From a checkpoint of a small multi-label image tagger: batches of 256.
Rows from block 3, named by matrix and row number. Rows with one number belong to one neuron. Each number is 200 + 20 x the weight over its row's rms, rounded and kept within 0 to 999. All counts start at 0. After the name is the row's rms in percent of the matrix's.
# fc1: MLP up (model.blocks.3.mlp.fc1.weight, 768x256), inputs 128-255
# fc2: MLP down (model.blocks.3.mlp.fc2.weight, 256x768, transposed), outputs 128-255
fc1.195,097,176,204,221,221,219,194,192,208,201,129,202,178,196,215,194,213,170,200,216,197,212,190,198,173,193,237,164,218,203,213,205,213,191,187,177,207,226,213,177,195,245,190,201,180,199,216,223,204,174,199,190,186,205,235,201,188,211,172,184,198,161,187,209,187,189,229,187,221,239,198,206,218,208,229,208,181,193,185,219,180,196,223,222,211,209,209,241,156,178,204,179,196,231,178,206,229,207,154,204,225,176,244,176,211,229,208,190,210,193,201,182,207,181,209,232,236,209,208,191,177,190,189,180,188,211,214,164,216
fc2.195,114,205,204,239,191,205,198,180,208,183,155,203,207,185,201,227,197,198,207,223,186,209,209,173,173,217,205,214,190,196,182,223,190,216,214,207,200,176,207,210,209,183,182,213,189,195,145,185,204,185,220,188,216,185,190,193,187,202,243,196,247,193,208,203,199,207,219,234,206,232,200,193,197,217,239,196,209,184,218,205,174,199,218,222,166,183,203,205,177,219,207,180,182,199,215,181,205,174,226,193,227,138,181,222,204,235,235,204,214,158,201,192,212,219,205,188,190,238,210,165,191,204,206,191,199,194,196,219,204
fc1.196,111,200,163,185,171,234,217,210,187,202,177,229,156,195,232,163,201,192,209,188,198,199,214,178,201,180,249,194,189,201,211,209,194,207,167,198,171,185,215,213,177,195,187,187,245,232,212,176,182,195,232,213,208,204,192,193,176,223,214,183,186,208,226,197,203,206,206,221,203,191,183,184,211,219,198,209,181,213,213,187,230,196,218,233,194,208,172,190,169,199,181,203,234,203,194,208,164,191,204,200,187,235,178,198,186,213,157,197,215,174,177,194,205,202,210,203,207,223,179,227,195,204,213,150,178,170,213,205,229
fc2.196,092,181,192,196,200,200,186,185,180,223,222,201,218,179,169,205,174,201,195,208,199,191,244,201,214,186,176,162,208,185,179,262,208,199,188,190,175,180,207,195,203,178,196,191,204,163,231,181,235,211,205,195,213,182,209,215,200,196,206,215,201,193,211,190,200,213,208,215,190,190,192,228,177,221,216,194,173,201,206,178,191,187,193,241,168,177,206,235,192,208,258,203,237,174,164,179,202,206,237,205,164,217,183,206,194,203,217,202,236,206,173,189,220,182,215,189,171,183,185,175,203,226,226,226,211,196,170,215,199
fc1.197,109,227,211,197,223,196,176,205,180,237,163,208,198,208,227,176,192,223,217,212,175,198,219,201,198,189,215,197,250,211,205,201,224,180,174,219,228,205,210,194,197,206,239,199,220,188,197,202,205,217,212,198,224,199,153,206,177,154,182,202,245,159,233,161,195,212,206,235,223,197,198,241,209,203,219,163,214,211,204,199,207,207,206,220,214,207,183,193,165,216,191,202,193,173,218,218,174,228,213,198,199,209,218,219,195,207,154,184,174,197,198,180,247,194,224,187,191,194,215,185,202,199,157,175,216,229,187,223,216
fc2.197,083,169,206,159,183,227,227,155,187,196,164,176,178,214,229,193,194,213,191,199,228,218,179,189,189,199,263,205,213,210,215,181,231,159,179,182,189,178,194,206,214,210,204,201,198,214,179,211,206,161,225,166,193,220,179,231,174,197,210,223,187,176,191,230,188,195,173,215,177,201,190,188,196,196,200,197,215,176,193,247,159,176,205,181,162,221,213,213,210,230,239,217,213,224,178,204,191,183,206,207,211,206,199,201,198,202,186,191,187,181,211,208,212,178,213,216,208,193,205,190,184,166,212,191,199,195,220,217,230
fc1.198,091,200,186,221,215,188,200,195,252,247,196,179,213,220,169,192,173,188,209,202,209,210,214,251,180,198,197,207,201,212,190,187,194,225,210,217,183,177,198,193,180,208,177,193,208,227,228,214,182,167,162,178,157,195,197,202,193,175,187,194,181,210,194,189,186,187,202,193,223,163,193,181,204,221,222,208,164,209,222,187,217,199,186,199,195,189,193,234,217,160,200,228,204,186,237,165,158,207,219,233,234,252,191,187,205,226,184,201,179,202,224,224,193,201,195,215,249,208,204,159,208,231,210,197,172,172,214,184,188
fc2.198,079,186,203,199,227,216,186,218,174,219,195,180,213,186,196,169,192,184,199,208,180,188,189,188,233,234,186,222,182,194,209,218,186,241,187,215,186,214,157,208,199,210,190,235,211,178,164,199,216,187,199,166,206,189,201,195,170,211,205,205,167,215,207,165,186,219,212,183,214,199,227,184,185,189,190,208,199,206,182,216,217,201,211,222,212,229,191,232,191,209,203,210,185,204,205,198,239,198,197,197,184,220,212,194,185,204,254,228,219,186,195,203,213,187,215,199,195,177,203,219,221,188,184,150,229,212,197,186,205
fc1.199,083,195,228,216,196,205,225,200,203,205,176,210,197,233,229,162,190,195,226,189,205,228,186,199,226,181,197,170,199,187,223,222,242,202,163,168,217,199,187,154,186,209,198,179,196,196,200,206,184,187,236,190,209,176,215,171,224,232,188,213,197,213,196,193,173,209,217,201,227,173,222,207,192,168,164,198,172,169,194,194,172,171,196,217,215,181,215,181,220,192,197,182,188,189,196,204,211,197,157,198,214,195,201,177,228,201,160,229,210,201,232,198,219,211,206,232,208,203,234,154,217,162,193,222,177,186,178,204,168
fc2.199,102,210,155,209,214,190,181,207,217,217,197,214,252,193,211,182,196,228,201,184,170,215,210,183,247,165,197,173,187,217,217,221,196,150,212,215,157,177,186,221,178,183,226,184,205,206,188,193,227,199,216,231,201,185,219,195,217,220,236,211,194,189,190,195,191,234,200,192,179,188,244,205,213,231,205,201,225,199,213,195,205,252,222,214,206,186,196,217,206,221,212,217,198,223,218,198,203,198,214,218,203,183,214,208,236,184,198,187,227,180,220,176,200,187,196,202,205,169,205,191,174,235,181,200,213,209,175,202,181
fc1.200,098,206,189,213,170,162,214,214,212,203,183,223,195,206,246,214,201,215,183,189,189,205,203,217,198,190,202,189,187,204,210,199,207,201,188,216,149,200,203,184,191,187,191,180,192,216,199,159,198,178,225,185,210,239,207,204,223,206,197,185,195,216,221,210,182,201,212,227,207,180,190,185,199,210,218,213,180,210,208,208,202,184,230,203,180,188,174,175,210,181,199,194,175,211,199,179,186,196,175,209,206,205,197,207,193,252,158,184,217,160,202,209,223,235,211,240,200,203,199,196,262,188,207,212,199,194,210,131,161
fc2.200,090,167,217,185,185,202,198,201,163,222,169,216,234,231,202,226,202,192,214,168,199,199,244,191,197,204,161,176,177,192,195,186,232,205,173,185,198,191,195,208,178,212,194,217,186,193,205,164,211,201,208,185,212,177,178,197,251,220,232,225,186,179,208,173,193,190,200,206,176,208,194,229,203,182,202,211,199,222,215,179,206,193,226,230,186,203,198,220,207,187,213,204,216,182,178,185,190,199,194,221,176,187,193,231,212,189,237,176,189,177,242,195,202,170,210,173,208,175,235,162,231,243,197,188,191,208,136,169,186
fc1.201,098,193,215,204,206,179,216,235,185,192,207,206,206,202,223,222,194,174,197,218,180,165,190,185,208,176,200,190,201,162,222,174,175,217,204,204,206,192,205,187,210,191,197,214,217,216,211,183,216,213,198,182,171,200,190,201,196,227,213,197,276,221,213,176,206,210,208,156,164,190,186,180,184,207,189,193,217,170,193,126,223,186,186,182,218,223,191,205,223,190,181,211,243,204,181,206,176,201,213,197,186,201,200,177,217,185,209,225,217,191,212,133,193,209,196,188,214,198,193,234,198,196,220,211,209,205,187,166,202
fc2.201,095,191,175,198,218,192,192,178,215,188,229,193,234,209,229,200,206,209,202,228,180,231,185,219,207,202,180,210,185,226,235,197,230,233,193,192,176,189,209,172,223,222,220,191,236,224,180,177,215,165,207,222,211,191,187,186,203,209,204,218,193,231,184,200,234,213,209,217,187,188,216,207,207,202,176,214,236,191,201,157,213,187,191,200,184,227,194,196,216,214,220,217,176,216,216,224,224,227,213,182,209,220,198,187,193,188,216,200,207,195,227,202,180,205,163,194,160,217,221,222,246,192,192,196,208,182,197,159,166
fc1.202,101,189,216,180,184,190,185,192,225,193,208,197,193,203,206,191,166,233,188,220,203,193,195,207,170,214,196,213,160,216,202,218,161,205,198,163,214,194,193,183,211,222,202,222,237,221,222,225,184,213,193,207,186,208,191,216,214,189,215,206,230,225,212,195,251,175,184,209,208,200,212,212,168,131,251,184,192,212,206,180,214,225,193,194,209,183,183,227,230,188,186,193,208,174,176,203,183,204,202,208,182,224,184,189,211,193,184,212,199,205,210,212,224,243,201,187,244,219,196,202,174,209,185,214,166,192,184,222,181
fc2.202,103,199,201,227,189,205,191,225,195,206,209,216,201,190,191,209,240,183,214,194,214,215,206,203,244,198,171,176,176,193,205,234,209,151,208,185,236,198,206,191,185,226,170,204,226,181,179,155,179,235,206,208,206,238,176,210,196,243,204,200,179,190,193,229,192,211,180,222,206,195,188,213,195,231,189,196,215,185,190,216,174,208,187,226,149,210,170,211,177,179,189,235,230,225,216,181,194,199,176,171,206,158,217,197,211,195,196,188,236,198,179,197,175,225,221,188,204,240,206,160,197,191,217,198,200,190,203,230,208
fc1.203,104,201,197,203,235,234,200,218,239,236,181,205,216,187,189,195,189,190,218,212,216,191,218,209,187,193,187,180,174,166,202,198,213,198,201,216,199,188,172,204,177,194,190,184,182,225,189,200,200,168,215,182,194,205,203,217,204,199,194,191,207,185,208,180,191,198,248,239,246,167,174,169,233,222,193,181,217,195,251,169,207,183,195,198,222,229,203,221,177,200,195,202,216,223,194,201,167,204,232,225,224,233,186,198,197,216,205,213,188,202,215,194,201,182,191,215,179,189,214,196,188,203,184,194,191,171,192,212,226
fc2.203,090,195,191,264,198,221,193,194,216,214,212,239,180,212,202,195,181,186,198,209,187,230,188,177,211,190,203,203,221,200,197,246,214,179,215,201,198,196,185,234,193,194,206,230,244,202,189,195,217,178,208,213,237,174,238,180,191,206,217,218,183,206,206,211,192,195,174,199,190,213,234,202,217,201,176,205,219,183,197,222,191,243,199,221,194,185,209,190,205,202,234,229,219,182,226,220,228,198,178,167,194,211,188,176,158,219,224,200,244,231,239,212,185,216,210,206,220,185,202,200,213,196,172,215,229,185,208,224,184
fc1.204,097,169,196,196,207,213,200,192,201,232,204,199,217,207,206,209,136,203,203,198,222,199,194,215,202,204,188,197,192,216,200,208,220,157,173,239,206,170,203,198,161,200,228,190,224,181,211,208,207,223,174,202,162,206,198,189,201,198,203,190,205,212,193,173,188,210,198,165,184,172,198,195,214,191,190,169,203,211,212,137,206,207,216,205,204,163,197,195,222,199,193,218,177,180,215,208,193,192,191,184,174,214,188,208,198,193,200,201,182,188,220,210,193,237,214,193,226,208,176,202,229,201,218,201,204,200,229,219,204
fc2.204,093,195,191,181,182,180,204,204,179,218,172,183,174,189,227,203,196,200,198,170,175,216,220,203,194,201,184,247,199,231,190,222,244,188,200,173,217,171,197,196,198,184,192,209,202,200,203,180,182,187,206,179,188,196,153,202,190,230,205,198,179,182,211,212,218,173,181,236,193,229,197,184,194,173,177,185,213,208,259,207,201,162,181,182,188,185,187,208,215,203,232,208,184,165,188,202,187,211,201,201,224,205,201,204,137,152,211,203,203,205,196,181,224,200,217,196,208,247,215,181,191,195,207,182,181,225,232,206,206
fc1.205,098,201,178,201,196,189,191,235,182,199,103,211,181,191,219,204,192,208,216,226,159,184,194,190,167,172,180,198,182,174,207,195,203,232,200,219,206,214,204,194,171,217,166,196,222,182,188,192,207,229,172,185,213,208,188,204,191,207,201,192,202,166,219,193,182,198,215,232,190,218,197,179,199,205,186,210,209,202,220,205,183,201,180,198,204,204,168,212,223,231,208,200,233,205,219,235,228,196,234,223,201,198,200,197,236,196,232,207,185,197,217,179,262,215,199,218,221,212,230,193,207,171,203,187,201,212,183,206,233
fc2.205,086,199,191,157,165,217,201,199,192,188,197,159,160,186,223,213,181,204,177,176,246,199,174,170,189,204,208,193,181,179,171,205,222,180,162,208,202,161,225,193,215,193,220,165,220,175,231,185,187,210,193,185,175,214,219,198,167,235,204,230,209,219,197,220,198,188,204,208,180,191,217,186,200,206,199,165,194,215,184,211,188,152,203,235,170,193,181,222,207,175,250,200,235,230,171,233,206,233,200,212,185,179,193,187,193,216,202,200,209,182,186,197,182,191,222,206,193,228,199,160,203,204,180,162,214,209,207,225,223
fc1.206,096,214,205,211,205,171,176,190,159,180,199,222,211,208,219,206,187,224,231,200,203,209,213,183,208,172,222,203,178,226,198,215,188,215,113,229,203,202,244,199,179,193,222,200,179,179,203,193,244,209,167,195,219,192,168,225,176,195,193,210,213,202,192,223,177,206,203,227,157,173,200,222,232,201,227,200,233,197,240,197,232,185,209,210,174,199,167,211,178,224,181,200,204,220,196,196,186,205,193,170,193,237,213,234,179,208,184,221,194,204,199,198,196,211,233,184,180,157,183,201,182,201,184,234,191,200,182,214,200
fc2.206,080,218,190,191,197,216,206,184,193,173,182,211,182,187,246,171,208,213,194,201,232,185,201,232,197,176,252,176,196,191,214,218,176,204,211,180,192,186,237,184,183,188,187,201,235,215,209,195,183,199,226,182,194,198,200,228,179,223,197,248,210,207,188,242,208,194,204,216,184,190,199,157,200,175,201,187,198,163,201,183,183,205,214,230,179,197,203,215,184,192,216,189,207,192,167,197,229,208,191,222,197,184,189,171,200,229,205,208,178,183,190,194,177,210,249,213,198,181,187,180,191,215,199,199,207,214,171,204,235
fc1.207,093,228,181,211,215,214,191,209,230,185,197,211,201,187,179,210,216,231,185,206,196,200,219,173,212,175,244,185,206,210,199,203,194,170,236,209,203,190,161,181,214,212,215,181,155,198,183,195,208,205,226,200,226,201,216,180,204,216,205,205,213,155,204,221,227,194,219,192,188,195,196,222,185,158,195,200,215,194,209,214,184,204,192,218,191,212,203,216,209,180,217,217,179,174,212,195,215,217,169,204,165,182,182,201,179,170,211,192,206,207,177,170,252,170,225,210,172,232,189,191,189,217,198,190,236,190,212,233,207
fc2.207,096,231,196,171,193,186,225,230,205,217,147,209,240,174,202,206,231,231,213,206,226,187,214,203,185,152,159,184,192,195,182,187,199,175,163,195,182,220,183,209,179,206,177,207,192,176,210,226,190,224,203,174,187,220,219,211,170,218,220,225,230,161,206,206,165,184,193,217,235,227,195,204,213,214,200,181,178,209,224,208,196,205,239,215,194,180,195,208,173,188,219,182,230,173,188,195,230,200,196,211,176,188,171,200,177,186,187,210,183,223,167,223,176,220,207,216,185,166,167,220,190,186,210,179,181,197,164,202,214
fc1.208,088,183,191,198,196,212,214,188,203,235,211,184,171,220,222,221,205,188,190,211,206,207,158,199,175,199,206,207,176,168,191,231,208,195,176,226,228,171,195,202,189,173,214,191,198,176,238,231,181,164,219,205,201,219,195,215,228,202,190,200,181,207,220,187,221,222,190,213,216,210,181,164,191,218,246,207,204,188,209,129,187,181,198,181,209,220,217,193,197,209,198,198,189,246,210,216,206,174,211,183,239,211,186,192,195,220,202,189,209,202,195,162,184,217,217,188,235,213,205,182,182,175,210,216,211,176,170,203,172
fc2.208,101,186,198,233,203,232,166,214,183,229,230,221,221,205,209,184,216,198,206,180,172,207,188,211,193,246,197,231,190,233,225,178,171,195,215,238,206,201,189,213,171,187,209,238,214,208,232,217,216,177,202,228,195,196,202,186,235,204,189,204,221,199,204,206,185,207,176,185,214,167,207,201,186,187,197,188,200,198,178,167,211,215,194,153,242,201,204,214,169,229,182,189,186,216,213,187,177,196,153,155,202,233,198,186,191,178,208,203,206,192,215,193,208,188,194,207,214,212,223,228,212,219,196,214,163,198,220,197,163
fc1.209,106,192,228,197,216,202,197,238,201,187,206,239,210,201,219,230,172,192,184,226,214,187,187,161,210,201,198,218,218,187,197,223,221,178,191,174,212,177,193,216,226,221,201,202,173,225,176,185,228,185,192,163,209,211,183,235,201,201,201,182,228,200,156,187,209,180,192,185,232,199,202,195,183,197,211,205,228,171,197,194,210,201,225,186,204,220,202,165,217,184,164,201,182,186,234,200,220,206,176,207,201,242,207,213,217,183,187,213,185,188,227,183,231,186,207,216,173,228,193,183,236,200,206,225,239,169,205,196,190
fc2.209,093,218,197,165,183,175,182,206,247,212,194,183,218,222,229,216,190,193,249,219,220,200,187,240,179,190,226,217,223,222,168,174,205,209,198,223,223,183,253,206,193,171,200,177,194,242,217,196,213,173,207,181,190,224,223,213,176,186,205,228,192,188,183,245,203,182,191,207,175,194,207,186,214,209,189,201,213,190,171,172,197,243,204,202,175,197,202,181,203,232,197,188,178,193,156,182,207,222,231,213,203,206,210,191,198,231,197,214,212,167,168,226,156,209,202,204,174,181,199,207,198,174,215,208,186,192,213,184,202
fc1.210,110,196,156,206,199,181,195,229,215,215,213,222,130,196,187,189,151,215,181,218,209,215,179,181,199,166,210,196,214,209,193,206,190,166,183,197,207,197,177,198,207,191,224,204,206,207,200,200,220,215,202,222,202,202,211,184,223,190,217,189,229,175,212,203,185,206,187,218,177,189,182,220,225,194,227,206,190,226,243,228,204,195,201,228,176,201,215,199,155,183,198,219,199,183,213,186,195,191,193,192,176,180,231,190,183,184,188,184,172,209,225,165,191,213,192,207,199,208,215,210,171,180,219,198,206,204,185,172,242
fc2.210,100,180,188,153,187,202,215,206,199,177,173,172,194,195,191,226,211,194,185,165,190,203,207,236,156,192,238,228,223,275,175,168,212,188,198,164,212,204,182,187,219,200,172,214,172,187,233,197,214,192,218,164,193,190,173,204,201,231,209,182,197,154,234,198,189,189,150,227,184,214,198,206,245,188,197,214,200,203,217,220,191,198,219,174,206,191,217,186,187,211,215,200,221,206,217,217,197,210,211,190,211,192,149,232,161,210,201,194,219,153,209,227,174,172,217,193,219,192,203,210,169,190,212,183,198,199,214,220,179
fc1.211,101,233,209,192,208,210,199,219,211,187,207,200,206,162,208,204,186,200,214,235,193,186,219,209,216,197,220,179,239,190,209,209,187,216,205,187,184,206,135,207,187,212,193,184,229,229,181,227,191,143,224,151,202,236,233,201,162,177,204,163,235,200,217,191,225,187,201,168,172,188,220,193,174,178,209,214,220,201,192,205,232,177,200,233,170,185,194,177,197,192,190,238,186,192,200,169,146,241,170,207,217,183,208,227,211,185,187,171,200,201,195,187,167,205,207,203,183,210,208,210,200,184,177,180,206,178,198,166,208
fc2.211,099,216,218,180,206,180,176,199,217,182,206,176,211,211,205,219,218,188,224,191,186,166,172,219,201,202,204,199,222,193,229,190,206,218,215,212,197,178,225,199,190,215,210,226,197,199,213,212,216,223,169,197,233,223,163,164,192,201,205,182,190,202,179,184,207,201,199,189,194,203,193,190,214,173,229,220,225,195,189,204,182,206,181,190,216,218,195,201,201,184,207,161,191,213,199,205,188,216,194,207,179,218,189,237,175,208,223,183,191,190,214,212,188,204,231,186,221,193,168,193,190,182,159,199,193,160,224,207,146
fc1.212,105,231,188,176,195,175,184,191,203,220,201,176,187,217,212,200,216,240,195,205,194,167,174,196,200,200,235,180,187,159,198,193,190,214,173,169,155,187,211,208,212,210,179,215,249,186,216,194,165,215,218,203,195,180,184,224,214,208,219,200,152,202,191,178,201,194,190,216,217,227,204,193,194,195,229,240,181,219,216,197,230,174,195,221,199,179,157,190,187,189,192,188,225,206,200,201,170,219,210,225,224,207,194,212,204,171,194,226,197,206,165,205,202,223,187,215,187,177,242,196,230,195,210,211,150,225,219,237,139
fc2.212,093,197,196,192,197,195,223,225,183,238,177,216,179,212,232,198,196,224,190,211,186,192,195,211,215,165,194,196,201,158,219,240,196,213,193,195,202,215,180,240,205,240,186,165,231,204,151,205,209,212,227,199,204,177,218,185,188,202,229,204,193,179,217,232,189,203,203,249,194,195,202,197,170,193,193,230,213,212,216,194,214,193,206,222,219,192,197,227,184,201,217,209,212,187,219,229,223,213,221,184,197,207,210,208,200,197,209,212,224,213,241,206,203,217,210,252,188,177,200,212,192,204,217,180,179,209,212,192,193
fc1.213,106,210,201,182,252,174,166,193,212,231,204,211,192,197,176,163,196,207,206,206,198,200,208,242,156,217,189,199,183,220,188,201,226,181,208,202,181,205,207,217,197,200,192,239,235,220,174,197,203,234,220,219,179,192,213,222,174,178,208,174,207,215,205,194,193,175,212,211,185,179,173,196,194,188,196,222,176,207,185,196,206,231,170,208,175,164,170,241,154,219,189,187,228,170,240,235,196,198,235,251,164,180,174,187,190,198,179,193,149,227,225,181,252,220,190,193,228,196,247,196,169,219,204,200,183,206,198,222,202
fc2.213,094,191,202,229,152,187,172,181,186,219,206,199,208,206,174,158,213,199,201,259,174,189,212,221,199,154,179,205,199,226,213,181,197,229,237,187,220,176,199,220,182,221,180,181,192,163,181,190,224,148,195,135,211,206,193,197,212,210,224,206,187,214,187,188,213,230,210,209,194,229,212,194,189,216,204,199,208,210,202,193,187,181,187,196,233,220,198,166,194,168,218,223,219,195,199,196,192,171,216,202,214,205,224,181,198,224,228,181,212,234,240,204,176,190,191,182,154,235,226,192,196,205,217,188,203,223,219,223,179
fc1.214,089,219,211,189,222,197,218,188,193,217,194,190,181,207,196,223,221,195,192,251,206,209,208,217,211,192,213,231,189,197,214,183,194,223,196,216,137,185,183,201,192,203,188,201,197,226,173,182,204,231,245,189,204,193,190,211,204,225,231,207,226,181,200,182,208,199,214,173,185,196,201,204,202,182,179,238,189,189,171,174,232,223,169,203,199,208,188,215,200,182,146,198,192,212,178,181,137,215,187,223,188,239,175,219,174,182,180,190,189,209,183,223,163,195,182,200,181,163,204,163,204,213,180,185,235,183,178,208,213
fc2.214,095,184,198,207,192,172,191,197,235,208,207,187,205,198,184,203,195,193,195,194,188,200,178,191,196,224,170,156,174,220,186,231,188,216,208,194,192,210,197,180,239,201,187,201,212,193,189,207,228,199,230,210,204,182,202,255,216,198,208,222,212,190,182,168,209,182,188,153,170,198,199,204,172,199,259,215,200,199,168,216,204,237,196,222,216,233,225,179,192,199,246,191,167,234,205,182,189,209,201,205,209,221,167,194,189,216,199,223,200,192,187,193,165,199,210,198,196,142,196,189,170,213,154,180,211,228,207,175,217
fc1.215,107,221,207,198,229,208,186,196,207,194,216,199,202,184,213,174,207,227,207,200,204,195,210,201,201,180,189,200,181,205,203,204,166,164,210,187,226,206,204,196,228,200,218,183,221,217,134,167,206,208,197,203,177,204,170,230,166,213,243,195,207,204,213,193,194,144,195,203,199,191,189,182,188,221,236,170,227,225,189,203,218,224,226,212,177,226,138,190,196,215,203,186,209,193,242,169,175,207,187,222,188,222,237,218,183,170,207,168,203,199,166,177,194,203,204,194,209,189,223,196,205,211,204,219,224,194,197,201,194
fc2.215,094,225,205,198,166,213,180,236,205,199,186,221,215,218,210,171,200,196,201,218,225,205,198,207,198,201,190,176,220,234,185,228,261,207,215,199,204,195,205,190,204,216,179,173,161,186,202,182,184,238,202,191,160,204,204,214,240,171,203,186,186,207,176,207,204,189,200,191,180,185,172,223,199,195,201,204,202,165,184,231,233,198,155,221,216,201,196,173,206,191,205,188,169,206,193,218,210,181,205,205,221,211,238,210,183,223,223,193,195,233,171,202,166,196,215,130,196,180,190,182,215,241,205,240,208,222,204,193,231
fc1.216,106,230,221,226,210,213,171,178,234,195,197,214,221,207,211,153,190,249,210,183,212,190,172,194,189,204,198,194,231,210,197,202,227,213,203,173,171,177,181,205,226,213,202,207,191,195,221,203,199,210,205,212,183,218,231,216,233,208,253,205,240,170,188,220,201,146,189,213,202,165,166,202,189,176,189,181,204,191,187,212,207,195,206,224,165,215,190,195,193,199,179,220,210,223,199,195,179,181,212,228,186,213,203,201,218,193,202,196,186,205,195,169,199,211,194,204,228,188,214,188,194,207,197,194,185,207,175,222,214
fc2.216,102,191,208,170,241,212,216,220,222,196,198,217,217,222,231,193,218,222,201,188,181,228,219,175,219,162,195,187,171,188,207,187,177,187,209,220,160,205,177,170,213,232,223,177,199,177,216,182,219,195,231,198,208,187,248,178,254,188,212,196,184,202,180,232,201,165,225,181,227,188,257,217,227,194,207,191,206,209,211,224,199,177,226,223,209,184,217,210,227,201,234,219,241,224,221,190,181,202,207,181,225,170,181,194,220,213,196,196,205,193,221,185,203,210,214,174,191,200,211,194,180,201,185,202,239,218,169,203,184
fc1.217,102,177,200,184,201,222,194,195,196,191,178,211,211,145,214,192,186,236,217,222,180,206,224,182,202,193,202,202,205,205,219,235,196,234,206,196,186,221,182,192,209,234,231,209,195,198,185,204,207,193,211,189,193,220,170,203,181,236,232,210,215,158,219,217,209,194,242,198,191,170,204,226,191,176,202,165,214,182,210,208,210,233,202,219,199,196,179,239,184,196,191,182,205,243,156,181,131,218,191,214,219,214,192,201,211,224,214,193,176,199,200,216,185,175,194,200,175,187,172,185,157,203,210,193,197,220,155,186,218
fc2.217,108,196,196,199,185,189,157,208,227,184,199,210,209,208,190,239,201,181,216,173,205,196,158,213,170,198,211,197,232,212,193,201,227,198,199,190,196,183,189,185,250,227,194,231,235,222,201,233,201,142,219,195,166,205,177,191,207,196,192,214,166,198,178,154,220,203,163,212,209,205,216,210,230,196,180,189,241,203,185,216,215,214,172,182,220,192,205,214,195,197,181,211,183,187,237,179,162,199,171,198,187,177,197,214,219,184,210,188,202,188,192,217,159,192,206,210,224,214,205,177,194,210,191,179,200,196,204,180,175
fc1.218,102,179,199,167,194,205,197,214,226,229,196,227,192,201,198,194,204,180,181,193,211,185,221,217,168,203,213,190,217,161,184,191,229,205,197,187,204,199,204,191,245,184,238,222,203,200,185,228,200,184,180,205,207,173,189,173,203,211,209,215,189,182,203,223,194,198,196,182,224,199,206,239,199,218,183,221,193,207,174,187,266,192,212,210,209,211,180,200,179,212,202,172,204,204,192,167,203,219,207,184,215,189,202,186,208,189,206,179,204,226,206,197,251,214,196,211,195,154,190,190,175,204,216,209,181,209,208,233,204
fc2.218,085,224,216,208,162,217,207,232,209,215,232,193,205,168,191,208,204,192,191,171,245,208,207,162,184,213,201,190,188,188,219,187,205,185,176,212,214,232,226,207,198,192,207,172,200,216,194,226,204,220,222,179,218,174,161,245,164,194,190,191,197,217,224,185,182,207,195,204,173,184,190,228,215,165,196,180,208,198,199,170,194,174,196,199,243,184,227,181,228,195,214,186,202,200,219,205,184,225,206,230,198,192,232,222,192,221,205,192,186,163,206,215,212,221,221,178,165,187,221,190,185,178,223,161,197,187,169,201,202
fc1.219,090,210,187,191,173,218,191,190,193,196,209,189,200,137,203,191,204,266,184,216,204,205,176,189,156,199,195,209,210,215,188,206,175,224,200,188,183,198,205,284,223,205,225,203,217,220,150,203,209,194,191,198,188,193,217,212,207,154,197,210,196,206,218,236,202,184,188,206,195,230,192,206,238,217,219,185,219,194,178,175,215,212,214,166,203,187,177,206,219,196,194,203,179,228,186,202,208,233,196,196,204,212,202,223,186,203,237,217,178,200,178,199,198,217,192,201,190,212,207,241,193,207,208,210,152,225,212,189,180
fc2.219,099,193,193,215,203,227,182,186,210,233,183,212,251,175,190,212,230,227,216,225,190,202,189,201,219,177,172,196,190,210,182,234,208,222,223,196,186,207,207,194,191,189,194,198,253,198,188,199,225,233,227,200,180,209,201,204,172,231,182,188,167,196,150,209,200,208,185,175,167,224,230,199,213,210,187,250,187,186,220,202,189,220,197,215,236,196,240,215,220,218,200,226,223,200,180,203,196,175,207,197,181,222,197,212,217,181,206,168,205,209,224,209,225,171,182,224,211,173,206,213,183,210,201,203,241,228,180,199,219
fc1.220,094,215,198,214,178,183,201,223,186,191,207,185,196,190,214,194,194,215,196,183,206,208,170,250,220,208,165,207,223,197,220,196,204,167,197,224,214,174,223,202,199,183,246,186,214,226,225,199,207,199,238,182,156,204,211,205,187,187,195,205,218,215,208,175,172,200,194,201,195,141,193,198,227,219,195,202,235,212,165,180,212,199,216,219,179,210,212,181,200,205,191,235,192,208,211,192,219,209,202,207,176,169,224,215,177,190,207,188,213,189,186,179,168,187,199,203,211,238,174,216,205,205,201,171,205,202,209,176,215
fc2.220,088,212,198,188,202,229,190,205,169,199,208,181,170,165,233,204,209,197,160,199,218,196,188,201,211,202,157,151,190,210,174,236,183,201,209,180,175,214,185,181,187,201,201,176,212,180,177,168,207,244,200,174,198,200,190,209,200,259,214,198,196,194,190,214,207,237,223,188,161,219,184,205,179,206,211,190,208,189,232,203,165,186,208,220,182,216,214,216,214,204,252,198,251,213,194,202,192,213,192,221,191,178,203,177,208,181,208,217,219,163,184,185,164,193,220,204,192,217,204,176,201,230,191,195,232,177,173,216,191
fc1.221,096,247,222,205,218,201,170,216,239,240,213,195,208,191,192,206,207,191,212,192,201,206,207,217,182,200,207,190,193,200,218,197,186,149,189,227,209,194,195,204,203,181,216,181,175,210,221,192,214,219,219,205,211,190,206,245,198,216,225,187,215,176,197,206,205,203,191,196,175,181,225,175,205,200,235,196,215,201,245,171,172,219,189,192,195,210,195,211,191,235,178,199,209,218,225,197,168,203,215,172,175,206,180,206,176,219,191,188,169,236,173,197,196,194,184,206,194,209,237,205,188,164,205,221,225,185,197,170,198
fc2.221,091,222,213,228,190,204,223,199,194,175,196,205,171,194,217,252,161,195,193,235,209,206,174,191,195,186,197,179,206,182,184,215,177,209,175,197,192,216,195,204,230,204,166,215,185,172,181,156,199,211,203,183,202,181,216,149,189,184,206,223,222,217,210,181,196,177,198,187,225,201,180,228,217,188,202,191,201,225,232,219,200,218,223,207,165,200,220,176,224,222,189,180,198,221,221,244,195,231,192,184,217,198,216,196,225,197,227,205,194,191,168,192,190,194,211,206,224,207,204,223,197,166,211,185,181,182,205,220,186